config.yaml
widths: [64, 64, 128, 256]
blocks_per_level: 3
dropout: 0.1
shampoo_beta: 0.999
ema_decay: 0.99
epochs: 3.8
final_lr_fraction: 0.01
Rows from block 15, named by matrix and row number. Rows with one number belong to one channel. Each number is 50 + 15 x the weight over its row's rms, rounded and kept within 0 to 99. All counts start at 0. After the name is the row's rms in percent of the matrix's.
# convs0: first 3x3 conv (model.decb.0.2.convs.0.weight, 128x128x3x3), inputs 65-69, a 3x3 kernel for each
# convs1: second 3x3 conv (model.decb.0.2.convs.1.weight, 128x128x3x3, transposed), outputs 65-69, a 3x3 kernel for each
convs0.1 623:50 50 50 50 50 50 50 50 50 50 50 50 50 50 50 50 50 50 50 50 50 50 50 50 65 50 50 00 76 50 00 84 50 14 50 58 50 50 50 50 50 50 47 50 50
convs1.1 563:50 50 50 50 50 50 50 50 50 50 51 50 50 51 50 50 50 50 50 50 50 50 50 50 50 50 50 51 50 50 51 49 58 50 50 57 51 48 49 59 38 54 78 51 49
convs0.3 110:50 50 50 50 50 50 50 50 50 50 50 50 50 50 50 50 50 50 50 50 50 50 50 50 50 50 50 51 50 50 50 51 50 50 50 50 50 50 50 50 50 50 50 50 50
convs1.3 096:50 50 50 50 50 50 50 50 50 50 50 50 50 50 50 50 50 50 50 50 50 50 50 50 50 50 50 50 50 50 50 50 50 50 50 50 50 50 50 50 35 54 49 53 50
convs0.9 217:50 50 50 50 50 50 50 50 50 50 50 50 50 50 50 50 50 50 50 50 50 50 50 50 50 50 50 50 48 50 50 49 50 50 46 50 50 50 50 50 50 50 50 50 50
convs1.9 203:50 50 50 50 50 50 50 50 50 50 50 50 50 50 50 50 50 50 50 50 50 50 50 50 50 50 50 50 50 50 50 49 53 50 50 50 53 42 69 51 66 46 52 47 49
convs0.14 025:50 50 50 50 50 50 50 50 50 50 50 50 50 50 50 50 50 50 50 50 50 50 50 50 50 50 50 50 50 50 50 50 50 50 50 50 50 50 50 50 50 50 50 50 50
convs1.14 010:50 50 50 50 50 50 50 50 50 50 50 50 50 50 50 50 50 50 50 50 50 50 50 50 50 50 50 50 50 50 50 50 50 50 50 50 51 52 49 50 49 50 49 51 51
convs0.22 378:50 50 50 50 50 50 50 50 50 50 50 50 50 50 50 50 50 50 50 50 50 50 50 50 50 50 50 50 50 50 50 50 49 51 50 50 50 50 50 50 50 50 50 50 50
convs1.22 413:50 50 50 50 50 50 50 50 50 49 50 50 50 50 49 49 50 50 50 50 50 50 50 50 50 50 50 50 50 58 61 50 50 50 51 47 72 84 51 76 42 47 26 74 74
convs0.26 083:50 50 50 50 50 50 50 50 50 50 50 50 50 50 50 50 50 50 50 49 50 50 45 52 50 50 49 40 62 51 52 45 52 49 57 47 50 50 50 50 50 50 50 50 50
convs1.26 052:50 50 50 50 50 50 50 50 50 50 50 50 50 50 50 50 50 50 50 50 50 50 50 50 50 50 50 50 50 51 50 51 50 50 49 52 45 51 52 64 12 35 55 31 70
convs0.27 033:50 50 50 50 50 50 50 50 50 50 50 50 50 50 50 50 50 50 50 50 50 50 50 50 50 50 50 50 50 50 50 50 50 50 50 50 50 50 50 50 50 50 50 50 50
convs1.27 016:50 50 50 50 50 50 50 50 50 50 50 50 50 50 50 50 50 50 50 50 50 50 50 50 50 50 50 50 50 50 50 50 50 50 50 50 50 50 50 51 51 49 55 50 49
convs0.29 013:50 50 50 50 50 50 50 50 50 50 50 50 50 50 50 50 50 50 50 50 50 50 50 51 50 50 49 51 49 54 49 49 51 49 51 49 50 50 50 50 50 50 50 50 50
convs1.29 011:50 50 50 50 50 50 50 50 50 50 50 50 50 50 50 50 50 50 50 50 50 50 50 50 50 50 50 50 50 51 50 50 50 50 50 50 49 52 45 65 42 50 56 43 60
convs0.31 006:50 50 50 50 50 50 50 50 50 50 50 50 50 50 50 50 50 50 50 50 50 50 50 50 50 50 50 50 50 53 50 42 50 52 50 50 50 50 50 50 50 50 50 50 50
convs1.31 007:50 50 50 50 50 50 50 50 50 50 50 50 50 50 50 50 50 50 50 50 50 50 50 50 50 50 50 50 50 50 50 50 49 50 50 50 50 52 50 52 53 43 49 42 54
convs0.39 240:50 50 50 50 50 50 50 50 50 50 50 50 50 50 50 50 50 50 46 35 50 50 50 50 50 49 50 50 48 51 50 51 50 48 56 50 50 50 50 50 50 50 50 50 50
convs1.39 215:50 50 50 50 50 50 50 50 50 50 50 50 50 50 50 50 50 50 50 50 50 50 50 50 50 50 50 50 50 50 50 50 50 50 50 50 51 62 52 60 40 48 49 48 50
convs0.40 015:50 50 50 50 50 50 50 50 50 50 50 50 50 50 50 50 50 50 50 50 50 50 50 50 50 50 50 50 50 50 50 50 50 50 50 50 50 50 50 50 50 50 50 50 50
convs1.40 007:50 50 50 50 50 50 50 50 50 50 50 50 50 50 50 50 50 50 50 50 50 50 50 50 50 50 50 50 50 50 50 50 50 50 50 50 50 50 50 50 50 50 50 50 50
convs0.41 035:50 50 50 50 50 50 50 50 50 50 50 50 50 50 50 50 50 50 50 50 49 50 50 50 48 50 50 49 48 51 62 38 50 48 55 50 50 50 51 50 49 50 50 50 50
convs1.41 057:50 50 50 50 50 50 50 50 50 50 50 50 50 50 50 50 50 50 50 50 50 50 50 50 50 50 50 50 50 50 50 50 50 50 50 50 50 53 50 52 52 39 37 50 60
convs0.51 161:50 50 50 50 50 50 50 50 50 50 50 50 50 50 50 50 50 50 51 50 49 50 51 50 50 51 49 51 48 48 51 49 52 51 51 50 50 50 50 50 50 50 50 50 50
convs1.51 153:50 50 50 50 50 50 50 50 50 50 50 50 50 50 50 50 50 50 50 50 50 50 50 50 50 50 50 48 50 49 50 51 50 50 50 50 52 52 48 64 57 42 36 57 49
convs0.54 065:50 50 50 50 50 50 50 50 50 50 50 50 50 50 50 50 50 50 50 49 50 50 51 50 49 50 50 50 45 51 49 50 50 50 55 47 50 50 49 50 50 50 50 50 50
convs1.54 082:50 50 50 50 50 50 50 50 50 50 50 50 50 50 50 50 50 50 50 50 50 50 50 50 50 50 50 50 50 50 50 50 50 50 50 50 50 51 50 50 51 50 50 50 50
convs0.57 015:50 50 50 50 50 50 50 50 50 50 50 50 50 50 50 50 50 50 50 50 50 50 50 50 50 50 50 50 50 50 50 50 50 50 50 50 50 50 50 50 50 50 50 50 50
convs1.57 005:50 50 50 50 50 50 50 50 50 50 50 50 50 50 50 50 50 50 50 50 50 50 50 50 50 50 50 50 50 50 50 50 50 50 50 50 49 51 80 50 34 50 50 53 44
convs0.60 092:50 50 50 50 50 50 50 50 50 50 50 50 50 50 50 50 50 50 50 50 50 50 50 50 50 50 50 51 50 48 50 50 51 50 51 49 50 50 50 50 50 50 50 50 50
convs1.60 036:50 50 50 50 50 50 50 50 50 50 50 50 50 50 50 50 50 50 50 50 50 50 50 50 50 50 50 50 50 50 50 50 50 50 50 50 39 59 50 53 42 54 57 48 38
convs0.63 010:50 50 50 50 50 50 50 50 50 50 50 50 50 50 50 50 50 50 50 50 50 50 50 50 50 50 50 50 50 50 50 50 50 50 50 50 50 50 50 50 50 50 50 50 50
convs1.63 006:50 50 50 50 50 50 50 50 50 50 50 50 50 50 50 50 50 50 50 50 50 50 50 50 50 50 50 50 50 50 50 50 50 50 50 50 54 48 50 45 86 50 54 44 51
convs0.66 064:50 50 50 50 50 50 50 50 50 50 50 50 50 50 50 50 50 50 50 50 50 50 50 50 50 50 50 50 50 50 50 50 50 50 50 50 50 50 50 50 50 50 50 50 50
convs1.66 018:50 50 50 50 50 50 50 50 50 50 50 50 50 50 50 50 50 50 50 50 50 50 50 50 50 50 50 49 50 51 50 50 49 50 50 50 52 52 51 35 66 50 34 56 45
convs0.71 048:50 50 50 50 50 50 50 50 50 50 50 50 50 50 50 50 50 50 50 50 50 51 49 49 50 50 51 48 53 50 51 49 44 49 54 51 50 50 50 49 50 50 50 50 50
convs1.71 038:50 50 50 50 50 50 50 50 50 50 50 50 50 50 50 50 50 50 50 50 50 50 50 50 50 50 50 50 50 50 50 50 50 50 50 50 51 49 51 50 55 42 49 48 57
convs0.73 182:50 50 50 50 50 50 50 50 50 50 50 50 50 50 50 50 50 50 50 50 49 51 50 50 50 50 50 49 57 47 51 50 47 50 50 49 50 50 50 49 50 50 50 50 50
convs1.73 156:50 50 50 50 50 50 50 50 50 50 50 50 50 50 50 50 50 50 50 50 50 50 50 50 50 50 50 50 50 50 50 50 50 50 50 51 52 44 50 38 59 51 50 50 47
convs0.81 022:50 50 50 50 50 50 50 50 50 50 50 50 50 50 50 50 50 50 50 50 50 50 50 50 50 50 50 50 85 50 50 50 50 49 52 50 50 50 50 50 51 50 50 50 50
convs1.81 239:50 50 50 50 50 50 50 50 50 50 50 50 50 50 50 50 50 50 50 50 50 50 50 50 50 50 50 50 50 50 50 50 50 50 50 50 50 50 50 50 50 50 50 50 65
convs0.84 479:50 50 50 50 50 50 50 50 50 50 50 50 50 50 50 50 50 50 52 50 50 50 19 50 51 49 51 50 51 50 49 50 50 49 49 50 50 50 50 50 81 50 47 50 50
convs1.84 528:50 50 50 50 50 50 50 50 50 50 50 50 50 50 50 50 50 50 50 50 50 50 50 50 50 50 50 50 50 50 50 50 50 50 69 50 49 51 48 50 62 50 50 49 50
convs0.86 073:50 50 50 50 50 50 50 50 50 50 50 50 50 50 50 50 50 50 50 50 50 50 50 50 50 50 50 50 50 50 50 50 50 50 50 50 50 50 50 50 50 50 50 50 50
convs1.86 057:50 50 50 50 50 50 50 50 50 50 50 50 50 50 50 50 50 50 50 50 50 50 50 50 50 50 50 50 50 50 50 50 50 50 50 50 51 51 48 45 53 51 49 53 50
convs0.90 120:50 50 50 50 50 50 50 50 50 50 50 50 50 50 50 50 50 50 50 50 50 50 50 51 50 50 50 50 51 49 50 47 51 50 48 52 50 50 50 50 50 49 50 50 50
convs1.90 095:50 50 50 50 50 50 50 50 50 50 50 50 50 50 50 50 50 50 50 50 50 50 50 50 50 50 50 50 49 50 50 50 51 50 50 50 71 48 49 51 50 50 50 51 47
convs0.100 154:50 50 50 50 50 50 50 50 50 50 50 50 50 50 50 50 50 50 50 50 50 99 50 50 50 50 50 51 50 50 48 50 50 50 49 50 50 50 50 28 50 50 50 50 50
convs1.100 127:50 50 50 50 50 50 50 50 50 50 50 50 50 50 50 50 50 50 50 50 50 50 50 50 50 50 50 50 50 50 50 50 51 50 50 49 51 46 51 42 63 52 50 50 44
convs0.104 251:50 50 50 50 50 50 50 50 50 50 50 50 50 50 50 50 50 50 50 42 50 50 50 50 50 50 50 50 40 51 50 50 50 50 51 49 50 50 50 50 50 50 50 50 50
convs1.104 182:50 50 50 50 50 50 50 50 50 50 50 50 50 50 50 50 50 50 50 50 50 50 50 50 50 50 50 50 50 50 50 50 50 50 50 50 53 55 47 84 43 63 61 34 52
convs0.114 373:50 50 50 50 50 50 50 50 50 50 50 50 50 50 50 50 50 50 49 50 50 53 50 53 50 31 50 49 50 50 51 49 50 59 48 50 50 50 50 50 50 50 50 50 50
convs1.114 392:50 50 50 50 50 50 50 50 50 50 50 50 50 50 50 50 50 50 50 50 50 50 50 50 50 50 50 50 50 62 51 50 51 50 50 50 49 51 74 57 48 47 50 47 51
convs0.121 238:50 50 50 50 50 50 50 50 50 50 50 50 50 50 50 50 50 50 50 50 51 50 50 51 50 49 50 49 51 51 52 49 51 47 53 48 50 50 50 50 50 50 50 50 50
convs1.121 283:50 50 50 50 50 50 50 50 50 50 50 50 49 50 50 50 50 50 50 50 50 50 50 50 50 50 50 51 48 50 50 50 51 50 46 50 65 32 56 49 99 39 51 43 58