From a checkpoint of a small image flow-matching model: batches of 128, 203450 training examples.
Rows from block 7 of a small image flow-matching model, named by matrix and row number. Rows with one number belong to one channel. Each number is 128 + 32 x the weight over its row's rms, rounded and kept within 0 to 255. All counts start at 0. Numbers have three digits each.
After each channel's rows are labels from the 100 images, of 14976 (inputs lightly noised), where the channel reaches its highest value: "peak at" is the part of the image that holds the peak. Only what is clearly more common there than usual is listed. The data: regions of photos with short descriptions (Visual Genome). In brackets: how many of the 100.
# convs0: first 3x3 conv (model.enc.2.1.convs.0.weight, 128x128x3x3, each kernel summed), inputs 64-127
# convs1: second 3x3 conv (model.enc.2.1.convs.1.weight, 128x128x3x3, transposed, each kernel summed), outputs 64-127

convs0.73:128128128128128158128128128128128128128128128128128128128128128128128128128128128128128128128128128128128128128128128128128128111134128128128128128126128128128128156128128128128136128128128128
convs1.73:128128128128128215128128128128128128128128128128128128128128128128128128128128128128128128128128128128128128128128128128128128128128128128128128128128128128128128062128128128128128128128128128
peak at: bottom right (100)

convs0.76:128129128128128013129128128116131128127128128128128122128128124128128128127128128128128128128128128128128128119128128128128128128125127128128128128125128121128128255122128128111124128128129128
convs1.76:128128128128128084128128128128131128128128128128128128128128128128128128128128128128128128128128128128128128187128128128128128128128128128128128128128128128128128255128128128121128128128128128
peak at: bottom right (100)

convs0.31:128127128128128237128117128169128128128125128128128176119128173128128128129128125128128128128113139128128128145128128128128128040183162128128128128128128129128128156128082128142214128128128128
convs1.31:128128128128128184128128125128135128128128128128128128128128128128128128128128128128128128128128128128128128160128128128128128170127128128128128128128128128128128084128133128123124128128128128
peak at: bottom right (100)

convs0.123:128128128128128250128128128128015128128128128128128133128128128128128128128128128128128128128128128128128128128128128128128128128128128128128128128128128128128128127128128128151128128128128128
convs1.123:128128128128128255128128128128134128128127128128128128128128128128128128128128128128128128128128128128128128134128128128128128109126127128128128128128128128128128068128130128148127128128128128
peak at: bottom centre (100)

convs0.46:128128128128128255128128128128128128128129128128128128128128127128128128128128128128128128128128128128128128138128128128128128110120126128128128128128128128128128198128131128122116128128128128
convs1.46:128128128128128151128128121128138128129127128128128121128128127128128128128128128128128128128128128128128128131128128128128128181131128128128128128128128127128128000128128128192121128128128128
peak at: bottom right (100)

convs0.92:128137133128131100138130128103148128118121128128128111128128111129128132122128128128128128130135126128130128099128131130128129049117119128128129129111128106128128255104100128135115128128137128
convs1.92:128128128128128201128128128128131128128128128128128128128128128128128128128128128128128128128128128128128128136128128128128128128128128128128128128128128128128128000128128128126128128128128128
peak at: bottom right (100)

convs0.16:128129128128128255128129128131128128129128128128128131128128130128128128128128129128128128128128128128128128128128128128128128128129129128128128128128128129128128131129128128135127128128128128
convs1.16:128128128128128113128128136128125128129127128128128130128128128128128128128128128128128128128128128128128129134128128128128128127129128128128128128128128128128128232127128128141127128128128128
peak at: bottom right (100)

convs0.2:128102128128127255126125128146123128128162128128128166129128153128128128130128132128128128128128137128128128157128128128128128128136130128128128126120128103128128161117174128107144128128122128
convs1.2:128128128128128255128128126128126128128128128128128126128128128128128128128128128128128128128128128128128128135128128128128128147118128128128128128128128128128128133128128128114127128128128128
peak at: middle right (100)

convs0.61:128128128128128122128128128128138128128128128128128128128128128128128128128128128128128128128128134128128128128128128128128128128128128128128128128128128157128128000128128128138130128128128128
convs1.61:128128128128128150128128128128165128128128128128128128128128128128128128128128128128128128128128128128128128129128128128128128126128128128128128128128128128128128242128128128128128128128128128
peak at: bottom right (100)