A small image flow-matching model, trained from scratch: 7.66M parameters.
Rows from block 10, named by matrix and row number. Rows with one number belong to one channel. Each number is 128 + 24 x the weight over its row's rms, rounded and kept within 0 to 255. All counts start at 0. Numbers have three digits each. After the name is the row's rms in percent of the matrix's.
# convs0: first 3x3 conv (model.mid.0.convs.0.weight, 256x256x3x3), inputs 200-207, a 3x3 kernel for each
# convs1: second 3x3 conv (model.mid.0.convs.1.weight, 256x256x3x3, transposed), outputs 200-207, a 3x3 kernel for each
convs0.12 014:128128128128128128128128128128128128128128128128128128128128128128128128128128128128128128128128128128128128128128128128128128128128128128128128128128128128128128128128128128128128129128127126128127128128128127128126
convs1.12 071:128128128128128128128128128128128128128128128128128128128128128128128128128128128128128128128128128128128128128128128128128128128128128128128128128128128128128128128128128128128128128128128128128128128128128128128128
convs0.15 225:128128128128128128128128128128128128128128128128128128128127128128128128128128128128128128128128128128128128128128128128128128128128128128128128128128128128128128128128129127129128127128127131136138126131127121129125
convs1.15 787:128128128128128128128128128128128128128128128128128128128128128128128128128128128128128128128128128128128128128128128128128128128128128128128128128128128128128128128128128128128128128128128128128128128128128128128128
convs0.16 124:128128128128128128128128128128128128128128128128128128128128128128128128128128128128128128128128128128128128128128128128128128128128128128128128128128128128128128128128128128128128128128128128128128128128128128128128
convs1.16 295:128128128128128128128128128128128128128128128128128128128128128128128128128128128128128128128128128128128128128128128128128128128128128128128128128128128128128128128128128128128128128128128128128128128128128128128128
convs0.36 194:128128128128128128128128128128128128128128128128128128128128128128128128128128128128128128128128128128128128128128128128128128128128128128128128128128128128128128128128128128128128128128128128128128128128128128128100
convs1.36 239:128128128128128128128128128128128128128128128128128128128128128128128128128128128128128128128128128128128128128128128128128128128128128128128128128128128128128128128128128128128128128128128128128128128128128128128128
convs0.45 035:128128128128128128128128128128128128128128128128128128128128128128129128128128128128128128128128128128128128128128128128128128128128128128128128128128128128128128128128130128128128128128128127127145128097102128125128
convs1.45 073:128128128128128128128128128128128128128128128128128128128128128128128128128128128128128128128128128128128128128128128128128128128128128128128128128128128128128128128128128128128128128128128128128128128128128128128128
convs0.52 012:128128128128128128128128128128128128128128128128128128128128128128128128128128128128128128128128128128128128128128128128128128128128128128128128128128128128128128131128127128128128130128128130128127128128128129128127
convs1.52 040:128128128128128128128128128128128128128128128128128128128128128128128128128128128128128128128128128128128128128128128128128128128128128128128128128128128128128128128128128128128128128128128128128128128128128128128128
convs0.72 041:128128128128128128128128128128128128128128128128128128128128128128128128128128128128128128128128128128128128128128128128128128128128128128128128128128128128128128128126129128128128128128128128105130128097128128128128
convs1.72 024:128128128128128128128128128128128128128128128128128128128128128128128128128128128128128128128128128128128128128128128128128128128128128128128128128128128128128128128128128128128128128128128128128128128128128128128128
convs0.76 070:128128128128128128128128128128128128128128128128128128128127128128127128128128128128128128128128128128128128128128128128128128128128128128128128128128128128128128154129128128128128128128129199143129131130128130128129
convs1.76 099:128128128128128128128128128128128128128128128127128128128128128128128128128128128128128128128128128128128128128128128128128128128128128128128128128128128126127129129128128128128128127128127128128128128128128128128128
convs0.79 055:128128128128128128128128128128128128128128128128128128130128128125128127128126128128128128128128128128128128128128128128128128128128128128128128128128128128128128140123139128127128165119132166143151128122127178113130
convs1.79 082:128128128128128128126127128129128128128126128105128131128128128128129128138128126128128128128128128127127128128128128128128128128128129132128127128124128115126144130129127128129128131121113128128128128128128129128128
convs0.102 060:128128128128128128128128128128128128128128128128128128128128128128128128128128128128128128128128128128128128128128128128128128128128128128128128128128128128128128129128128128128128129128128129128128129128125137130128
convs1.102 139:128128128128128128128128128128128128128128128128128128128128128128128128128128128128128128128128128128128128128128128128128128128128128128128128128128128128128128128128128128128128128128128128128128128128128128128128
convs0.103 029:128128128128128128128128128128128128128128128128128128128129128129128128128128128128128128128128128128128128128128128128128128128128128128128128128128128128128128126128128129128128128127128125128128128128128128128128
convs1.103 111:128128128128128128128128128128128128128128128128128128128128128128128128128128128128128128128128128128128128128128128128128128128128128128128128128128128128128128128128128128128128128128128128128128128128128128128128
convs0.127 131:128128128128128128128128128128128128128128128128128128128128134128128128128128128128128128128128128128128128128128128128128128128128128128128128128128128128128128127121131129128126129128128127123130131129102129128121
convs1.127 145:128128128128125128128128128128128128128126128128128128128128128128131128128128128128128128128128128128128128128128128128128128128128128128128128128118130128128128128128128128134128128128128128128128128129128128128128
convs0.130 077:128128128128128128128128128128128128128128128128128128128128128128128128128128128128128128128128128128128128128128128128128128128128128128128128128128128128128128128128128128128128128128128128128128128128128128128128
convs1.130 118:128128128128128128128128128128128128128128128128128128128128128128128128128128128128128128128128128128128128128128128128128128128128128128128128128128128128128128128128128128128128128128128128128128128128128128128128
convs0.131 119:128128128128128128128128128128128128128128128128128128130122128128128128128128128128128128128128128128128128128128128128128128128128128128128128128128128128128128144121129130128131122128110142125129130128137120126097
convs1.131 249:128128128128128128128128128128128128128128128128128127128128128128128128128128128128128128128128128128129128128128128128128128128128128128128128128129128128127127128128128128127128128114128128128128128128128128133128
convs0.154 037:128128128128128128128128128128128128128128128128128128127130128129128128128127128128128128128128128128128128128128128128128128128128128128128128128128128128128128125129124132127129129126128125128124131127130131124128
convs1.154 179:128128128128128128128128128128128128128128128128128128128128128128128128128128128128128128128128128128128128128128128128128128128128128128128128128128128128128128128128128128128128128128128128128128128128128128128128
convs0.167 454:128128128128128128128128128128128128128128128128128128000128128128128128128128128128128128128128128128128128128128128128128128128128128128128128128128128128128128128128128128128128128128128128128128128128128128128128
convs1.167 106:128128128128128128128128128128128128128128128128128128128128128128128128128128128128128128128128128128128128128128128128128128128128128128128128128128128128128128128128128128128128128128128128128128128128128128128128
convs0.171 105:128128128128128128128128128128128128128128128128128128128127128128128128128128128128128128128128128128128128128128128128128128128128128128128128128128128128128128129128136127128128128128128130129156127128128127128129
convs1.171 485:128128128128128128128128128128128128128128128128128128128128128128128128128128128128128128128128128128128128128128128128128128128128128128128128128128128128128128128128128128128128128128128128128128128128128128128128
convs0.175 006:128128128128128128128128128128128128128128128128128128129127128129128128129130128128128128128128128128128128128128128128128128128128128128128128128128128128128128125122130121128130127128129094117131098127133113129138
convs1.175 072:128128128128128128128128128128128128128128128128128128128128128128128128128128128128128128128128128128128128128128128128128128128128128128128128128128128128128128128128128128128128128128128128128128128128128128128128
convs0.176 212:128128128128128128128128128128128128128128128128128128128128128128152151128137128128128128128128128128128128128128128128128128128128128128128128128128128128128128191110113123128128091127123201107105097128123069117106
convs1.176 264:128128128128128128128129128128128128128128128128128128128122128122128128128128128128128128128128128128128128128128128135128128128128128166106128128145128128129128128128128109128129128129127139106128120132128128128128
convs0.178 038:128128128128128128128128128128128128128128128128128128128128128128128128128128128128128128128128128128128128128128128128128128128128128128128128128128128128128128126127128128128128121128128121127126128127127120126127
convs1.178 189:128128128128128128128128128128128128128128128128128128128128128128128128128128128128128128128128128128128128128128128128128128128128128128128128128128128128128128128128128128128128128128128128128128128128128128128128
convs0.182 017:128128128128128128128128128128128128128128128128128128131126128130130128129129125128128128128128128128128128128128128128128128128128128128128128128128128128128128124127128128128128125131129107143133123123127119137131
convs1.182 047:128128128128128128128128128128128128128128128128128128128128128128128128128128128128128128128128128128128128128128128128128128128128128128128128128128128128128128128128128128128128128128128128128128128128128128128128
convs0.184 142:128128128128128128128128128128128128128128128128128128127128128128127128128128128128128128128128128128128128128128128128128128128128128128128128128128128128128128127129130128128128133128128127134131141131129162156128
convs1.184 050:128128128128128128128127128128128128128128128127128128128128128128128128128128128128128128128128129128128128128128128128128128128128128128128128128128129128127128128128128129128128128127127128128128128128128128128128
convs0.190 049:128128128128128128128128128128128128128128128128128128130129128128128128128128128128128128128128128128128128128128128128128128128128128128128128128128128128128128128128128128128128128128128066126128128128128123128128
convs1.190 014:128128128128128128128128128128128128128128128128128128128128128128128128128128128128128128128128128128128128128128128128128128128128128128128128128128128128128128128128128128128128128128128128128128128128128128128128
convs0.197 046:128128128128128128128128128128128128128128128128128128128128128128128128128128128128128128128128128128128128128128128128128128128128128128128128128128128128128128128128128128128128128128128128128128128128128128128128
convs1.197 018:128128128128128128128128128128128128128128128128128128128128128128128128128128128128128128128128128128128128128128128128128128128128128128128128128128128128128128128128128128128128128128128128128128128128128128128128
convs0.209 155:128128128128128128128128128128128128128128128128128128128128128128128128128128128128128128128128128128128128128128128128128128128128128128128128128128128128128128127128128129128128128128128128128128129128131128128129
convs1.209 148:128128128128128128128128128128128128128128128128128128128128128128128128128128128128128128128128128128128128128128128128128128128128128128128128128128128128128128127128128128128128128128128128128128128128128128128128
convs0.211 074:128128128128128128128128128129128128128128128128128128129128129130129127128128128128128128128128128128128128128128128128128128128128128128128128128128128128128128166127129118128128125126130143125129108127127113126130
convs1.211 081:128128128128127128128113128128128128128128128128110128128128128128128128128144128128128128128128128128128127128128128128128128128127129128128128128127127128107129128132128128128134128141119128127128128128128128132128
convs0.217 033:128128128128128128128128128128128128128128128128128128128128128128128128128128128128128128128128128128128128128128128128128128128128128128128128128128128128128128128128128128128128128128128128128128128126128128128128
convs1.217 039:128128128128128128128128128128128128128128128128128128128128128128128128128128128128128128128128128128128128128128128128128128128128128128128128128128128128128128128128128128128128128128128128128128128128128128128128
convs0.230 164:128128128128128128128128128128128128128128128128128128127102101126123128126128119128128128128128128128128128128128128128128128128128128128128128128128128128128128129137108133128165119158122139136137129156190114169125
convs1.230 185:128128128122128129127129128128128128127128128121128134128128128128128129134127128128128128124131129127128128128128128127129128128129132128128128126130128125130136133128128132130129124126118128128128127128128125125129
convs0.235 039:128128128128128128128128128128128128128128128128128128128128128128128128128128128128128128128128128128128128128128128128128128128128128128128128128128128128128128128128128128128128128128128128101112128128128128128128
convs1.235 014:128128128128128128128128128128128128128128128128128128128128128128128128128128128128128128128128128128128128128128128128128128128128128128128128128128128128128128128128128128128128128128128128128128128128128128128128
convs0.249 062:128128128128128128128128128128128128128128128128128128128128128127128128128128127128128128128128128128128128128128128128128128128128128128128128128128128128128128128128131127128129133130123128128132128127130139132117
convs1.249 257:128128128128128128128128128128128128128128128128128128128128128128128128128128128128128128128128128128128128128128128128128128128128128128128128129128128128128128128128128127128128128128127128128128128128128128128128