config = dict(
    model='image flow-matching model',
    horizontal_flip=True,
    weight_standardization=False,
    scale_shift_norm=True,
    attention=True,
    optimizer='soap',
    beta1=0.9,
    shampoo_beta=0.999,
    eps=1e-08,
    one_sided=False,
    adamw_lr_other_params=0.0028,
    max_grad_norm=1.0,
    l1_shrink=0.03,
    max_steps=6100,
    epochs=3.8,
)
Rows from block 9, named by matrix and row number. Rows with one number belong to one attention dimension. Each number is 128 + 32 x the weight over the matrix's rms, rounded and kept within 0 to 255. All counts start at 0.
# v: attention query, key and value (stacked) (model.enc.2.3.attn.qkv.weight, 384x128, the v third), inputs 0-127
# proj: attention output (model.enc.2.3.attn.proj.weight, 128x128, transposed), outputs 0-127
v.46 [128 128 128 128 128 128 128 128 128 128 128 128 128 128 128 190 128 255 128 128 128 128 128 128 128 128 128 128 128 128 128 128 128 128 128 128 128 128 128 128  84 128 128 128 128 128 128 128 128 128 128 128 255 128 128 155 128 128 128 128 128 128 128 128 128 128 128 128 128 255 128 128 128 128 192 128 128   0 128 128 128 128 128 128 128 128 128 128 128 128 128 128 128 128 128 128 128 128 128 128 128 128 128 128 128 128  33 128 128 128 128 128 128 128 128 128 128 128   0 128 128 128 255 128 128 128 128 128]
proj.46 [128 128 128 128 128 128 128 128 128 128 128 128 128 128 128 255 128 255 128 128 128 128 128 128 128 128 128 128 128 128 128 128 128 128 128 128 128 128 128 128 128 128 128 128 128 128 128 128 128 128 128 128 255 128 128 128 128 128 128 128 128 128 128 128 128 128 128 128 128 255 128 128 127 128 158 128 128 128 128 128 128 128 128 128 128 128 128 128 128 128 128 128 128 128 128 128 128 128 128 128 255 128 128 128 128 128 128 128 128 128 128 128 128 128 128 128 128 128 255 128 121 128 192 128 128 128 128 128]
v.52 [128 128 128 128 128 128 128 128 128 128 128 128 128 128 128 111 128 128 128 128 128 128 128 128 128 128 128 128 128 128 128 128 128 128 128 128 128 128 128 128 128 128 128 128 128 128 128 128 128 128 128 128   0 128 128 128 128 128 128 128 128 128 128 128 128 128 128 128 128   0 128 128 128 128 128 128 128 128 128 128 128 128 128 128 128 128 128 128 128 128 128 128 128 128 128 128 128 128 128 128 128 128 128 128 128 128 128 128 128 128 128 128 128 128 128 128 128 128 128 128 128 128 128 128 128 128 128 128]
proj.52 [128 128 128 128 128 128 128 128 128 128 128 128 128 128 128  25 128   0 128 128 128 128 128 128 128 128 128 128 128 128 128 128 128 128 128 128 128 128 128 128 128 128 128 128 128 128 128 128 128 128 128 128  51 128 128 128 128 128 128 128 128 128 128 128 128 128 128 128 128 128 128 128 128 128 128 128 128 128 128 128 128 128 128 128 128 128 128 128 128 128 128 128 128 128 128 128 128 128 128 128 128 128 128 128 128 128 128 128 128 128 128 128 128 128 128 128 128 128 128 128 128 128 125 128 128 128 128 128]
v.88 [128 128 128 128 128 128 128 128 128 128 128 128 128 128 128 126 128 128 128 128 128 128 128 128 128 128 128 128 128 128 128 128 128 128 128 128 128 128 128 128 128 128 128 128 128 128 128 128 128 128 128 128 128 128 128 128 128 128 128 128 128 128 128 128 128 128 128 128 128 128 128 128 128 128 128 128 128   0 128 128 128 128 128 128 128 128 128 128 128 128 128 128 128 128 128 128 128 128 128 128 128 128 128 128 128 128   2 128 219 128 128 128 128 128 128 128 128 128 128 128 128 128 128 128 128 128 128 128]
proj.88 [128 128 128 128 128 128 128 128 128 128 128 128 128 128 128 128 128 128 128 128 128 128 128 128 128 128 128 128 128 128 128 128 128 128 128 128 128 128 128 128 128 128 128 128 128 128 128 128 128 128 128 128 128 128 128 128 128 128 128 128 128 128 128 128 128 128 128 128 128 128 128 128 128 128 128 128 128 128 128 128 128 128 128 128 128 128 128 128 128 128 128 128 128 128 128 128 128 128 128 128 255 128 128 128 128 128 128 128 128 128 128 128 128 128 128 128 128 128 128 128 128 128 128 128 128 128 128 128]
v.120 [128 128 128 128 128 128 128 128 128 128 128 128 128 128 128 128 128 128 128 128 128 128 128 128 128 128 128 128 128 128 128 128 128 128 128 128 128 128 128 128 128 128 128 128 128 128 128 128 128 128 128 128 128 128 128 101 128 128 128 128 128 128 128 128 128 128 128 128 128   0 128 128 128 128 128 128 128 128 128 128 128 128 128 128 128 128 128 128 128 128 128 128 128 128 128 128 128 128 128 128 128 128 128 128 128 128 128 128 128 128 128 128 128 128 128 128 128 128 128 128 128 128 128 128 128 128 128 128]
proj.120 [128 128 128 128 128 128 128 128 128 128 128 128 128 128 128   0 128 128 128 128 128 128 128 128 128 128 128 128 128 128 128 128 128 128 128 128 128 128 128 128 128 128 128 128 128 128 128 128 128 128 128 128 128 128 128 128 128 128 128 128 128 128 128 128 128 128 128 128 128 128 128 128 128 128 128 128 128 128 128 128 128 128 128 128 128 128 128 128 128 128 128 128 128 128 128 128 128 128 128 128 128 128 128 128 128 128 128 128 128 128 128 128 128 128 128 128 128 128 128 128 128 128 128 128 128 128 128 128]